A small contrastive image-text model, trained from scratch.
Training: muon at rate 0.021, 4100 steps, batches of 128.
Data: trained on regions of photos with short descriptions (Visual Genome), 203450 training examples, 2.6 epochs.
Rows from expert 5 of block 2 of the image encoder, named by matrix and row number. Rows with one number belong to one neuron. Each number is 128 + 24 x the weight over its row's rms, rounded and kept within 0 to 255. All counts start at 0. Numbers have three digits each. After the name is the row's rms in percent of the matrix's.
# gate: expert gate (encoder.blocks.2.mlp.gate, 8x80x160), inputs 0-159
# up: expert up (encoder.blocks.2.mlp.up, 8x80x160), inputs 0-159
# down: expert down (encoder.blocks.2.mlp.down, 8x160x80, transposed), outputs 0-159
gate.15 099:128141126143146147141115104143090111122147151151136167146069137127154148127105105099160139157153143159145123118109118142140141084149095125148120117135103132080107129104166116129148116177147177093147116109162088082111126145128130119097194138114097140146110149182123109116112154138161113144115117114166149073127159134114130096127168124124119133126087139123122130121133078160130111127139152137115123171124147128131098126052178066123132106129156143099132107132124120116110129103144148
gate.16 103:135119151084148139162151123151152119124094100130135144123106080075138134153164134141057117117089128136091149137152132153117135138101121124103168148155146144150114088118114148125124155159100145088126139146111149129139157161131111178133119139113104152092133119096115103169147107064147149090118134108136119101101131127146134115103105113127123160143102132129148149097133169137174107139169117115142136138126092126083121129151126165098155100141091146114094103178148149186139103110150138
gate.17 102:139135152111137111154183128131165142124121120130085151108110102135096155139141076147101115132153138145159170152140098160120093148115136127108139155120133144102172095132143129184146151111117118121136160131109111122106109146149175069125132181159152168117130070150124141129116122141142114133106103122158109138090114125124118111118151126115101156086136142074116195141080139103119146139115123077157116110109103130129152129163115129130110141098089126161122150092093131148143116134151089
gate.18 083:136086158161114128156122145109162096066128154114117133101176133126125111140109078119166126096161098121158147140126179163161107125129092140104148106133118117171148126138142145127096119136153143097132141135122130172102170082115151174107123119112126147145183124134064093145143115135103173151154137126138131125123103121120144104107116140166137152116154107135115108132098130151099116126144142128132098149116151144132136146138134080136147085119111085122148082110170132105098126115075096
gate.19 097:134136150136144122148113068141084127131166143117118106134113126161141139130145153119143087100126106164067113161166140145116135140104112118117119138128148108060155093134097129165130098159168079112135132126114126131097124135133107064114124084169131116148138109165135150131111119106133147115154109139120106100111157097150146120130136142115123152156154106093138125124108088101147137107152124164133095129102150102139135144162135120182100165128148113117139134136159174113140148137071188
gate.20 101:158112108160146106125143150136132141158145109168123128112105102136134160106139089136114118125144126103166133118115115127139154109103138139176123132098143141102142107140118144137129155125151128157119083077106136148108178143103116138099102080113110113147107174137115171083126110121125183159123166120153119125126149155119133139116151101152109226102141112082107110103116130101117099126120169108127148153139090143136137116134115113125164100147142073114124119079134132115152127106185153
gate.21 101:154095165156145123119116130110158135158134112100152109131123128166097134138127140143125126084129139158174119085142129168149098138131121102096113140115164124168118173133117092126181119123159138156119141070166124094140069102147146133138153138163099127164130104099129114120139134096081116169137117169154112131151127079119099078135105129144128144119109094153094103131114096156131177103130130130126150130134142109134120085094104148155102133169119110161131129119108098135098150149116173
gate.22 101:117147149165088102155148140115145107118103154150147142116123159130129125126151147124148124103166116124110089129121125081140140096117127096125154148165151132113154129157125120149110063118134180136120158141143146149121115148088067081116137126119092147099137149151134092123118158085091128135123124107121109093135102135139146114129087181103139132126136142138127160127139161135104176103147116118127124102135177102129160096141098143129195140060138105142112100134113126123134149139192105
gate.23 108:146095109164140098146122124165099128093122115112092166085117117149181126133112117129108116136066120117127093134109139120108176142094163143137145122171143124156119132100154127138090139104147089137083110093109106097101152154115116091119150094155142146137166144107085144085138127140124125134144148109186081172112145159156122105104160143095151151128118124097096125156114120095128120114121158098128141161116149133131120140171150160150149135104153131142129125145158131149113178094145106
gate.24 106:138151115111132147139119140179131107125107127109126116147119128131127147119123116125139157149179142104106118135155108196135144087107125162118164104155154099136149120078108143154066141133174138154112124121088140165149109110140122132107083164060142124115144168120119123155131106147096168123165145117132119170131132103103137103089134096108072123145079124147113099109104155094140104116149131134162105145129121138152108109135128136127151120104076113140126103137101182157148142109163133
gate.25 092:171137151144109134116151137135113135089174117074148125085127174138137178132137111121119130135112132152133083118091113098135130158177134113118148116103148132102142118115118122112156142152093121125099114171119119142135086157110138153121142125152097083185111078131147116124159093123143136110167102146115187081150142112125178118115115157146148112155128131124151107099128142160147147155153153153109145143113149091153134088147095149096112118112133127105140082111109145139119121095070129
gate.26 098:155136109133160151138121085120127102144137160110123109163150162132111153130132099126126110142088126142150125168172090150147125104093142153148114103103103134117160137091148098140119121168121152112113157165123106137139146109109142142123090150115128158094136186106110163131100104139137123173155126136131083113145164106106130135086137114130071147107113093128150161162131078131096106159143124121087133117156151111132089167161138140157126100146162132156101117088137111059118143117104132
gate.27 106:141124132107132128131145125123124125126162161133059098122103127154115156103122151125167129177171148131127122112128109110157124091151101145151123114165158139117147102100152093086109157124140115166122121171133136116136101118098156138095125184086154118136101133145108121125110119116136107121097090128113108104143112117125170079138154151120132133134119112134187100087108115138122184151152119109101102143120117148149173193138117165102109099145131123128131099150095164101098120152101170
gate.28 100:132109134115119118168115130086081119064159108166102157096156148078132134072113137119123164104116106171157126124132113111121179122148134133122135124114126126158114126135130138115129121133144087109119111145097118117148101167170143168111140103104107119170089136135165164163135110137153164090112143105116154123129160161093160140092115147137137097108132141098125149146102158171113096132154097160152115146120146168065116114148138145094152150124098137112127164130132128133095133156139103
gate.29 112:110127151098105178166130112135116134131108152133122102087125105137120114099094104185132159118102102144121119157111147169132138138112126099121136145148147099160140119198084115172166117136149136135140134142099142143112170105115151136133140150128122137088108135159113167176119138154123148145077074096162088136117135163141095095125138110159116145100113161116133142137151144091154109104126077136130122106128128149146149090116129095098144118135152146115175105097110154111146079129109107
gate.30 073:127118088127147149109160150119137166131133118150113119192101136135120143148144174169081103131101098125124128073103089132116081141097105179130113140099133080089093146108118141133131174089121138103115143118153121125117129117129084158083184133141118169149164103169099130144094124145123108129126166153164145108116152098137123135125128120162144125170145117146120137178162107142124114107115078139137101121113147120119120124135158113148084147140123104166095101143137112119136149128111111
gate.31 088:146142123091138118130153097103101088136140144130113080099124116109177106113080135111130108111104108137165165121140159123144126140118178167091142133134163100166115115139137148166130136101113156155090162121104115118114108111161112142154085121087079145176137105082141138103080120140105122127119127152141139119177143113161122125159092181134124123137102166146122162144175121143137137145124163138100095112125116117156137135109117117125100102115156126126087121176166117092134139167112126
gate.32 108:141156069106090102122156135086119140144164144126138159143133096128098118134146159131101169122089114170141173138118135118142126150107140121146163087116089107078165139141098082133109118087131149129128129098118147115127143174105132158150129113156166149124149156098130129108110071106185128155119171114144108130120123116099107116101135139122115166127119127135130124163143101173126122148119144109161117136098086130120144138101086141115143107158119169160148138144106161154071132097129108
gate.33 106:179148114119126171143160155136157091114123145118125064100117112106128128172118125110108100124099129168150185109152117117161127147124116148091142172138134120141112085148105144094144151153133135153137140131099170128122142130152151115134123113112123153173132107075152119141086121122127114148118132135133120129152116150135159119163112070086115141110101103160141126142113135129117135087072181165113122147131101115151175137088130141111118107108130117113133101106115095164113138162066117
gate.34 095:103104109128128127146172111112146144091138110169116166115134131161186097162113097098127124092147133153136120130088091137115129138081132127124175164151149176138119170129120106108060158147150109106156102147139126135100122147147125120119135119148152102087115093150180124176098118115144113131192119119140107134131108150098155090088116155103155130138119152123161141107155095125128105118115102113153175126122132118103094137160132128155147100079135118115127142133137133133115122079143112
gate.35 110:128131138143133124088098119115106168120153130122122145085168097143114144126121140115148134116128121134143127134171110143098132132112154119146115120176099109116111126114145066183151096126212157094128138123157164155182104154134141125133148094128111168140148172131120116120157190134119137107089139076156108121147155133166135111153094089138093125115157112114127123161105165124104112120107113105119105146085136090124141138116114172126155114131126123154130102107109110140142083110115102
gate.36 100:128147105137075188101146160119158124104116149127143119133133089101163145120115091107131142118101124101110108135138145066110141109113064115164118094107139100119123163135110110138144144110093159071119129160181134144128138166130113118113140130142117088149131146148088085157161151134106133141137109129133168117123169109071135148138137131135131113135152112127152139123116112188135142117113121118096102109151136134160157189128143128105115149120126109173146152179090112114118102127140153
gate.37 107:127114094107068118126115126116102112124114123095137088108165150153127117130097166134116143106082145172100128134131132134118117153119119117143133109151150168147163133117126123140125107144138169168114138137122099128153117112153131097129081124111150176173124140150150148148143158139077094155123066103154136135133111124125147134025146098139133139123126120113125163098157107171125129120151158108138102106110161139125130111120150137163099133109137156149118157086093123138108112142148185
gate.38 099:113142166126121153120144132141131119139127109129134135118119074153124146184157113124111117133088124123130112130146120136151109121132117107072138104131145139161120152125114136110123092112140168135165162121132067082128142097134127131139134148098102165136189104148158067117138138176140133095138133132123147124113126111113177169134139137143120180090101155087155111111143117131104068123144178097147148114181127134160131153137137078149089113095163092121142107120133137106111119145113107
gate.39 112:141169150164126119127142104141140106133122129129104100137123137165098144155127095110154088109114089153125100151125126107115108123147138125118133108151134114110123140140119144116163128144118150131124177158140164092116157149104132126165136068080098127153151146117147129065131150091149104153145089092140100147169175140102083132132098153120096133097131150129112104125117134156165157126150105114181066127126160160119174137125152127121082118157110146120119158095110098160109098137151105
gate.40 111:136132062107167132108066133157093167105140144124135147125150140132108131145179129127123144157093149109139063123150095163160133102136122121159093141101115162154118135098130135123115105160121190069128151122129093142133138168083122128118135124062131114132116143126100158165151164148100107165136118154131143150110062131163127105141145101138149095121114129134125116150128124163161141114103136148113146130143128153138123146141121153096124081102127126121101135125127136113102154121102101
gate.41 092:168123113150142113161070119134150130094154136122110151169130125137120130107147163103144097142145125117150151094124109115132135091177103111118123124171112151087161174158166150115112135090118132163099116164127134139132124114144082173133120174129121142159101141105126135105116088077122099133072112141180094111107125122118124152126100109135155132123147153108139119128135085154136145124133130131127084121101131084082150134116151134124148128123095159158130125142199116105166112146127087
gate.42 104:090134146155127123102138123134152132127156125140100122089098163118162112136082113118135176101126172093160139141123135102153122128155129142149073139093144089128146104100138173090145158130121094163102152120086154143128150088123098147096102138083124148141111119126131130160121101148140132137151113150140123150159139131119119129120133119171101139151134137100136172050145115137123142108078130122103172179144157101134116125114144120092151146095164129134125128140119091067143094121152133
up.15 092:124170121118095166134143122135125134119117147125147174161132178113127158121147145133144144111127109151084135116149111141106095102096126134145127090068121112114109163121110101097146109151164126162107183144118129124134143139116138113088092111103153109143154098167124149139093116148159169083124123129110145160121122168135132083106162108134110120105117151106128155132136077152139083134113124146093131072131171132103098122145185150130126135124167181104112135125127118152090125081137134
up.16 098:152156120157115105166117146103103126125143192190100108117129123117151102131121135111159155115139075084137142135103150096141154104146105124152077166117143146148135166111128102120143101110152054157115124118161101131153105109103096099128107096130113153138098145112137151152095096137119138143153091137097137125150119138092121161111115120133142088099134144134139093129107073109132137162107137131107118125199171157156116098134134120136128133132147094131116126159138162136137152164117139
up.17 101:115147130100118144096094120114095134139129139148176138167153101091142117138147149152149128167117114124090115169120137136126134125146124071136174100169108134153099183109091160082114128155091086123132096130100095151139128135099110146139124085115087148087082149122160118127148105088106127135151171157091128114122173108155148148122109131139157123108138115150108090114134120119151126146118155164128122141159153150095135128087151179116127109168142120129123125168148158149097115121110129
up.18 080:103141092120111150100117136119123115153166090125150091107115159149120089111143160114096164131112113133153109099102096115117129167113170103167169154150063146097172125088122159131131125143159126160141111150100155149129123143119096116114090131120117121135097153132192127112107133085124104136075113145112132117092141105156151130113155106106102106150153151136152155151164103081158110147125149101121123129142147127156104134135111145071136108154117124149112165157116123151137160163156139
up.19 098:129157103110114111136149153125162146175083142075174087144146150111110084127137170138114160134158132064173174138142149135135099138125119167170127118120119117133116136090140130146128129038112165113107123124143133139133131100061133157108126114104147146127109121101144140128117114157156123143111145116173139137117122131111148142153093111140147112134121150128140113116142170144124157099090141130091140146130154130137096122100118093130137092103116161175137097125087093116137115108153125
up.20 105:099114176176063166125120121132141121092119147139146140153164148148141074142148180153122180142131087165135123098150136091131148136157149119110119130131139118096082117061150088103110124150133133102129154152142128170113102131106118162158161186146129104155086111131149115158127145111148118130129115091118134164123143120101118091137121165100109104125136108122108101127109111143134138139184123153117115084119151117117141089111123149114114124104102135126129130154123136135091123127083153
up.21 098:093164119130110089113109134156106120101134110141111146134154110112162137120141131105150128139124104120117156131167167140118134170139069162158167116126106104121143137147104124128139140133114102077139120168087122144125147109119126139120139090107139150112154154169158098112120148162172136157085139089120135122107186150133097165119121119082112139121139114107139163152180096088118127137164099109159075110139119123152156118158155167098114141085132130075122145147119128096149098116098125
up.22 096:125124104105154140077101116128083135127133116114126119161113124144124142105127117116110113151071116153122183116131134164115120116138105133120110130112092120169098138092118159130148159165107093105139104154106125099112148101175165163148118144116181139140108098125138169148123095155157146129150109152113141137118151131115109122106163112119131148134119154130098115166118095118165091191090138128136141132130087146108107159135154125146082122202122147102150141110136147160094148133073133
up.23 110:090095110149155098123137117135134143150093121136120153146123146087119097174107136135097094159158138098114144150134137097142087131131126118148104125146114114125150147133141115095148111112087118137120106103172157096155152131127129150092125119128138087091149151130153146078118141122126112132144148173113141157133091130113119128178105098163182104155148106122140094118124168085115131114094147111149136111196063084143150142158131148118139103185129137087149123136141144162099121147147127
up.24 096:125183113103118158113123152171128096141091121104142114157129109160117145135090132128159172116144149129092123090145121170126128108107116140128142132146154101123173124081098105158092116115177141131089134177106144159140132130142109136102095172085128132131132155120104104163112147171119137100164126110091131152151113130126147105107121083128086116160101141130127102105120158081134121083137130122107140123136137104131117103126153144171183122106113125121141096101111178164142127112148174
up.25 090:078097127116156127129143119132146110140067136167117169181078100151114085135122145137099120118123132103140142103148125140159146114123112140160139116128145079130101146174114127157138121105130125144114113122131125123119140140160145167144114150101136168083153189128105123144100159152107117167090124108110104138115147149107110107118131116165111126085124130105112134134137109141078127075096074114181138112141135135128109174122131129139112160124147105157157135134174099096143123165173140
up.26 099:126098159154163135125115101139106150115069130132102117113121155097114101140147121169105119117111093152124106134135111127106145100122163115092130131086138149129151098117124110128115104132131107109146167136155125121117142153111117168059140148107140133105120191116135114199145124070192114131148180137129141152102148144139138123178127177127113125128147121118144160174151130149133122110129097127100158093177130124116088114091090151158106143116134119147149125122123078116127126134103120
up.27 104:128163147149150109114119101138112134134175091096137116133108133133101126089120147109154101125173134140094136121123125145143129102112134103134115141118144143124171131129131101084096125120135128136105126156128111115139080124169133104129135152075137098129120135149116093091128137141194098109140167099107103086141084144123141110097141160087108147168134126142205156106140079171126174172146112113118140133088137121140145167146117154143130114168155134099129133152139112128085129181134145
up.28 103:153124135150151112121115145080108134099106146162115140124144150093119130089118146125131118076123143105113115141092115169117128130155139114105103112142111149162124138135119087096146111119131087118114114144108121124155100118153141145096141099121130117142116123141172164134115123120164139082186147077130166127166171129101137134149106157157111088128130135139107124150148132136155120125145079195130114140146123147085105103145191131144132186160084155078145141126078112149119111105121140
up.29 111:151155124104131070135112148104184089106140068101134140166133133125134140151143144099077122150116137126114147119126140114097145145105095156109138154158121165120136109113184201104104138088098130102124100112107129118126132126128164137123103107173148144166134090083152117083092109137137119116119135131105142113133126130121165184100094094121129122127107143137158157118095099166124143149144147113108115156104096096130100162150155145136138129149144131124171162123110118166129153135137122
up.30 076:109107135143104132143142120145099156116125086110142100125170148165145134149135118161181111165123107102120113109110122093137115149138123149138150122093139128087129129108144165126149163107124098088092100106126118124068103145114081098105130129150136149119127162129135127133119094095115077103146123142130137111145150145105125140118147133164128183143118081116153127135187120133133108151146098181099120117160118151105107156168171095151098161191150118139136077113101150123153129131111140
up.31 090:102107152174129128142152137140118175152090122104133204173111144151088148132144102122115143101139115114110107176120100143118125152117108127136142111140125138056121126146123076093119145168132103157110084136127121131163125145132111106100176145147157114066149127156111114152168121124132118109138143118147127119081124104099161147135165099106096103129113121108113117117121115098094130132116078158152187144118139154113114103141127147141149161134117119127162160110142140161144152092141126
up.32 105:165137188139101188131104102168092145118108137143149129108134088137093149136103126113136146118123133091134157150095165143121139096136112154149118137150131110131143136101147133123116175131113150137095123110120144115124111116158122159122104093090101125098156150112086106135108143138138152139098120107089054152118144107119143152154151153124105137104130114138116177159130132114131131105150186134070119128150101114108164131139123164116145147166110158107119153144094093095082157136156093
up.33 104:148123098136083169140156124151141131143120114095132092108136099101120134129101117097141108115117154158178151099149146098167144130132131121099130119140147111116122121150098092088130150132099148170129157132106172100090114116153130124131101121097148143135133092057110092130099082119131143132119148157121130117188170127125143092136129109130118175114084172179160126090124137160127154108135149151132121143135105138159148114078131146103142117127158120091129127154129094134155179132103159
up.34 094:096106094116139123131159118103135134127135122153096149158135157189169139161094097123136158101140136142144118125108092143123125115105112095135149138142150197139104178121113097142064135129124138093159109123118142136126066149121100129116165150143133110099126107144155144168157144107121108111177078119150083107150114148118137124117122136123155108142117147125124129122169132142107090112098090123165153107106153120129107146160115130145192112083128108162106155113143143124151109098135094
up.35 108:178094114107102150122131139134119116155131126093145151135089120126142118149092106131174122113136159150106110138090130158104126134152160134092174131127136125164123134130103118127110111089139104180128107124107092118082164113116158111118109113108117111099175147117146077097112104098146137121129122144135181102172085142104118125088162130139144132154122125116122104115165136120137125109169147123109154171157090140107169084145119154119092172127114131085120124153163123160146145178146158
up.36 096:097123138183080142116129142107160155097119136141109113142180119104127164116112132105150085111070149098144093156129129111138175124123104133128122112112140112113105175142116094154124137136090117054131105131156163108137138154150091112122153129152146109141149142125075110142186177148131107174151134120119130084122128077092159144115124125147094132148125107124120105097138140150136161103102136137117126135124155119129166146139149131113139154130149114129149153168084120092117113091147135
up.37 107:121131119123191127114104129120169158118123157120142152169080129100128138119143107121176083153174168154117082085125121154123120140158144172121110152094156123097136135135139120122108165167112114108137098149128141129109103180111133133143165129123130118123112132145124116115121120093106155118143150164105068109135097117121120098172121139119114095149136140107102138146107128087154111151136141118118142161164136120152153092097128165088181143130085116106093124119136137113160137104149068
up.38 100:159136153129119133117130186103146115158146123122114150140139150067158137133186147115135131163113131120129119114129137128106123107089158123110114150147127153122111117149101161112094126107104123131135090136067114137103192156145178124114101093139140129133147139140138140071092094173114123120157120124141106096099151128101164176099131103097129107130153130153189099132125121118087135149103150062145154120102104103120110117135135147110128124143150120153102151159119132140173106092143121
up.39 112:104079128081132128120116164100127171109139121117151160106153126088153137132148149138098132133140175087136154101122130159126136131095120141155131123138122145132123132108126106149089130137143116108149100088099106134117087129145119127102144170155143122095106082133102095189120125145113144100113168138095146110103094119149185118138146112153137154143150110127166152146148149122097089115086177149107190141128107107131107126142096140123172137115159148123120091165126145101148166086108136
up.40 112:094125154162098145123161094103155124110101149169143119149118101111144113110111143105147096112094139098132167151110141095139181172116106139146162104128121114119113155175121109116135172084149063210130107112138150130106163083126134102132104145144121151128122108130153156122083077069128156117092113139093171121119167110128124156128113143146109133143147130117106137147095107098107101141135138099136121156164161134142172115125110126132109132150135114150165123131113137129129118132133128
up.41 096:111116101139161117133114159114167125117134115151115184114141120112130116124128144086162117179142134102131100102157128184153091106179119147118096171118146137147104115136110153165131130096105114143133118172115135143101137094120111123168120152140080137184103142108163144132123090122108097137102145135146165154122089104129118121152096142099141121141136152105104086155153094117169136104140125100131146117128164091082141124145134159094114146133163144121079102121146091133168147108113095
up.42 104:114116139135125130126139127093089133153128115111117155128156153113085167113140121130108090153134136105047131123164148137097122107127117139147169107107190127106132130097167109148114110102125117159156119131155111115080148161093101087162149131123145108130151176153152149094147151117080110115173176103107146131123109161154141127165116169109125120146145122134126132119104141102087159142150091114148117071126132133164170086147133134121145128136091112129158132138161135119102123102125149
down.15 097:105139098150125111119165117134155090128130146138129106140147094115116132127101112156098116137177126154116100120140144144157134102132109124155167164127076103085082174148149133100133154153184130128122099123141108092134117149166115079098104139136104119154101111139107141169155108154121125106136100134110055138136135126149125139175168139152129108155167144127133136160138113151123135110149161104173118190118130160134110098094137093125121122134059136137105106129112110106140112110138142
down.16 103:104172171134104155134138134150143145135139172133133115140120115073098118112116127091124167124140128106117163147114116136136176139190128112152118173135098130106136134194149165148128138113128097179122118116101120123173144097131078110136112111142154176113122080154146120093111137122156154115111116136083104102150128137145121121076150132060130118127104140102107094174174127104100101119128162147150106122123140131144130126140149137154138119107110100105143145127131106147075120116124106
down.17 107:136124120110130174162162120141113122146169110109166138136122158181126128095167159134141104143134105131104160134113143140112114083124142087133133124099106116154120148176140183101100179132118146114133126119165096147134140096114133119121051102093079125161136146100146123114133167107124140143124153128129131107089162073141126090099133108147153086112178119115113084118121125131140075125149118162137130148143146103082166156110087138092121149144136132131108136142127151126140141127131118
down.18 092:163129113109143124147137114135119170097100143109141164159151137122144147125099153161122147135153129128105119144131155075145150103160179147044137151109130151135136139112109115148154144099130135187119168141112093161109125132197136101136128121125105184149124146102089112123120103120077083154139123122138130083152109136092131113146105144113143133076111127124149090108067144154101145114133107128105139113147131128100099144124156145136157128095154092121127133135112120121147123123087152
down.19 095:097117096130097123124165149088093161143143115136107139125133127148161085125133144150087140157080178080125118137100185139123105122104112147158126155136143143134116118158165179120125139101118141166113090137148121117108133134109102174125121124145098107140135134141112157149138115137153106077111130124110160168106139091103154115095135126158136128114139112153154137153083127090126161140165129141120077166140095163136078129061093157103114105129126130124158140138131114151115163137121105
down.20 097:109137132146159149100107093166117117140131139144137100147128113129125149130104147147176138170109134128123118112142126160122144130117129096165100133155153153160133112130133065140154111113114125144094141125111129109159081139087092114132144093103093139166112127155110143122112144127110145117162073135134109086164098138168139100084127096115157147125153168109138126156172123138127149105136101132129166117121111132136121149072130117126120145120109136094124125175083178064126195147147107
down.21 097:078115138103116152088095145143096131122091173165166102129146132109149145146126105090124079098113074105137112128139140141129135135061153161121111076113116117087138157146121130113121108103126143141150139147152133148166146124127134097121156120127148147141135154181145106163100105139152097151159160133118117100142150152105112115159154108163125115099147143152100119129141090111122128149100124096150124102106151136162117143112183102140128129176146171100131149137085112151104082140139111
down.22 104:094137136107160128130125135150126108110141182082133165132110111121187109140167148147109060149138169167101118122139152150112096144133153120098109090120104198136117110151120129169115116126146140117136099120153154161132141119123136115169137089133114115164125076122101144109136153125130147082076130145126130124136088106158106134109095131109124129122177096162107142146098090118149085134145122141133118107145080158151147150110125120139093111109125095109122135156149147127111139117137179
down.23 102:151109123089147151125164101138101099114102110161154112144112131124111108100127115109122109153159090115149152178125122103126074143145122131137124122088116091085134123132135116132107091137151120137081161141137094111136164104111112136134112143131148151140135143101171187058111155146103125147153144142180123147157104106153113081108151130172109118138132128147101102124079118091120131164129120128120109149137141104164161139139164155118150130186124154084176129136122121110135148096156139
down.24 104:131151157141088137161079082140148126137152147168152109153102115169091120134137140087120132120139123104096102138143168151108152097127112113159115146154154087098135120149094079089179147132111143111120153133142120110143149124049122120116161135126136141104099151170152134161101167090116138108098140131111118116163128093138153131170125127110174111151137124101135160100149125098125144139114147154103116134134122108130125168120125089108120091120146130097145131102117127194139113110134167
down.25 096:151141129111092115130096133129178139130180145117124181173097097114117091145094174128132139131170108081118119162126142097132098162156106135167122096115119105144126113145145161150181101150123104103114115135112092100097124116133191097112143130126157153153102131120095119111140165115116064126103125121106129157148178116133134151094144178116133153106120089121130128119096109148146136109132142171114151087153125119077129154118149104117126121151149151131118123110131107141104158103123143
down.26 097:133144065099114141106108136156137182111128096141096181107122102105157121112121155144121148207093122110146138091094137100141116145113083099156162112086133154162133126150154158134116120118131108126122157108118128107143106149128107119115124158109135121141123137120109148122141147126098149151133142117119102074114077094157151117132107113121179113135123115136096084168130159149150156104120142107127159101132126102128159162128134126121119140093118149195142131165096157124153178135126110
down.27 103:129159112155153122200127129097159102138137169141158139121111154102184137134094158136085158114129131130098162133132122092089143150142117151106102125127102087137158158116141124110104123130120118116167115146125109074145123123168117148144102108147151099144095134093123148120152100128132152141144105107158116137115164090130153144101112113135083137120103101092134137126148142149130126096148134104124146099145142112125115142150076072117174192114139141124177130101125156124093157090101124
down.28 107:095133113074159114064140092111085097101135126127159089133124121119122108134106174103115160129133136123135136110124097135169164161130101137103132134105165148151167070137131128147097125157119140147129168128139132133157109124123168136106065129142149144117136127138146162112120099138132129105099131098154138081150141133135108113144133098110149132140133103133155116171115107131127177165154128154116179125127083110121088129135105098138066161121087133136123157131120141153142172112162157
down.29 110:154116130167105111113106142083088151173202125134145089109148158153128120139105160118113094142095121157136148167149133145155159104182144160152104109112122160155116096104182125126120107108122162123161165133138131133136106158085158162126122095112112131132179096082136141138151112099156134133105087117130136133136140127119155100127087131134098098097111124133104123148111154127126141156137094113129113093137130150095121123083153126139125121103137096102103122157157157101116158112151092
down.30 088:113143073117150123155142097127169123127165131109135124145141093161091116103127105153128148122081085184122118135121112100114092138121083105118073130119149145109121175135125158129135137136158134189145121153115113110104123124108158088137148163134154151119139134096158146131097111128158130129154148122117105077139178154135157149120150140150086126126097120158130126132152140087114158123136092157125111136077126112125126148129125177146151142110115101054116127174145105114103124117130159
down.31 094:090089115111138159108121120158109176142129123155132153125107146130156130136126115167135093159142118107110140110095131129114117095122094153121128078120108123123110118123141143144179115100132110082108096081134091104129099161100168136137157172111119146146101142135142112133172175138124181132078152138140095127115091092138142094150129147100169122157166108081135133160117130125187129136114140093133086131124167157138104119165169129109119133085131141124119126170158114140127145102125123
down.32 106:093124118130176136162170164123108153095120120103135132110123122174099167116169118118136116119088130125148149101154129138160114144131120158125137143121120135113136138150131133134149160188128100128113149147124086161111167102129120125103124129122102095096116152167087119118102137124135142169133146157163092131137151113145112087135126130105153134128115144095123147120116108101116116088159114095130142115132159060132053179126123130149100116157109173115117145157145071132103104096132175
down.33 098:163129093132079164129142143163101137123134119150129103097148125125159098145120101133062145100089143130132165167120113094157124147102189094125112128156120137142110156121104157117140154134136131114141141141109143113074148167108087133136084131112148127121116126107091131106115153106122089136122121157117137114126102126147142159152115156126131165141152085125152089101113144150115125205150119170108157119192160140107104127114135160135100097133097121112139102111093124135174120146125139
down.34 095:115072124158151077133144130117132128121117100145129104091105114163142141123137109110116128153129149123122135182127119073155086125112110129085132106094137158143111118126149107115116203148075084145108117162134139117182104129101106134139121173137106081098133165164148151139131100149147128106174166135113142157151165129160128134160110149105151113150142136089145145121141128117120159166140102154105147139118111088121137110129106146141145140104089135087120143110137120168133091128093130
down.35 104:125148149153151106129168097156133084142094120109157184105127104107138091119087184135137166127104147176110135121112162130095109146122166143140120134141120139130121100159135091125165077124173153168121145099097155130082143111109143144136119121127142148155136122100169094150125136105122126140108134121140115144064135132097098151131108130131117133108128101129145119100154122112132111096134118150099135150133162144102146083092112165076115129129097152168145146094113146181124139101170118
down.36 105:106107126152170119143140148130131076140121131132106145133145129151155124116120120118133067154127145103126151131136126144110115111128058146161088156124145161139178125126095134110153213133122099119133065138135145114130133154130121113109140163116132154157118062145100105160110106102153147129131125138113190169135142103109123088145167142158076139170109115167114110141155119151113101092097118123138150123147123110130110139129144144125134127120120168108120124119093108106139103120120076
down.37 113:137092129174161136173132110108121134164101183143127150173125142110124077127171103141106108133135133126146116106118121128065111135121105172090151099172119131142118116092183100138133115136122127129120149097135119120119135146111118104127172134147091169136091131110145120120121135170101137178148123116160110097119189156108079121142132142099126087145140145143095119104109138145115168109129125084120176080105127174111125124133135105124133139136110146161096166130134134102111139132135091
down.38 104:123213114127161142077124151135095116130111120130104139110139132103085133181130103167134110169113135101116170119115194123093119113101157129154141106129123114113153111165134142117132151124084117121115102133151134095094087147158150095130104088146115152120133122124117140114134121111164159165172133131132156145110178121084137135141121130102128142112096133085127112153154147153115118127118129128149134136145128113148147149110111031136122092142116151120165147131135110139128098153131104
down.39 108:133134112121122122121139125139111150126119140125124084119146133118120101137163154152151154152131133144148125103138162157091131148102102088153143108126145145162144091116125102123108114111101181072162122137132119099132098113093163131135132129186151149163112121095096163158128105109079124124138114080119093097129127143152175108180148131157117091193127113105142130128135128143104115118109131121170062142123139127167117150136133103120198114106174139149110098145102096116103137138113126
down.40 090:110103120126113118118192118113130115106108111122150110140120114121181073130095133134114137158144103137141135150102141120145088136087129081186125135117116138105126139117128141119124151076134122149141124136120158150111125122151128155105145115128127153101134065110138144077088137139102164121108107170132163099121149095103118153117148102152147174169121134126124195116090108117126137138116167163119137195152138143071088137118132115128115106155139136119125117118180142155167119114133122
down.41 099:170146139137103169127139131091132082090101130126127096105168132135107105129104113125131113081118148167126126149145119161099111121113122144115118134131113181127129170138157131143149132150130143136135123115118137127145126119093167128106124124108103128141103108107152154165169111134126125144122143109117162149114160125173100166174124082119089118151100147113145146094088112046107113127105152125115108130164153082118119112172135162131205164107091126090140151127119120116153124115116164
down.42 102:129099140124110164114113139129134095095142176148182127127101128156094154127087106102172092158101124122124127163114110106137092113161138130169139086138091101090150176106157116090126131131151128141121139162136131181139081129158162099148116112123127073141151132141139096132127145130100137126110161087139081144143161133142136101095102147132121082138165152164157122133147123142111150127130132128119119064097119121112139114154131083144145178128146152111118114139129096098145112124145150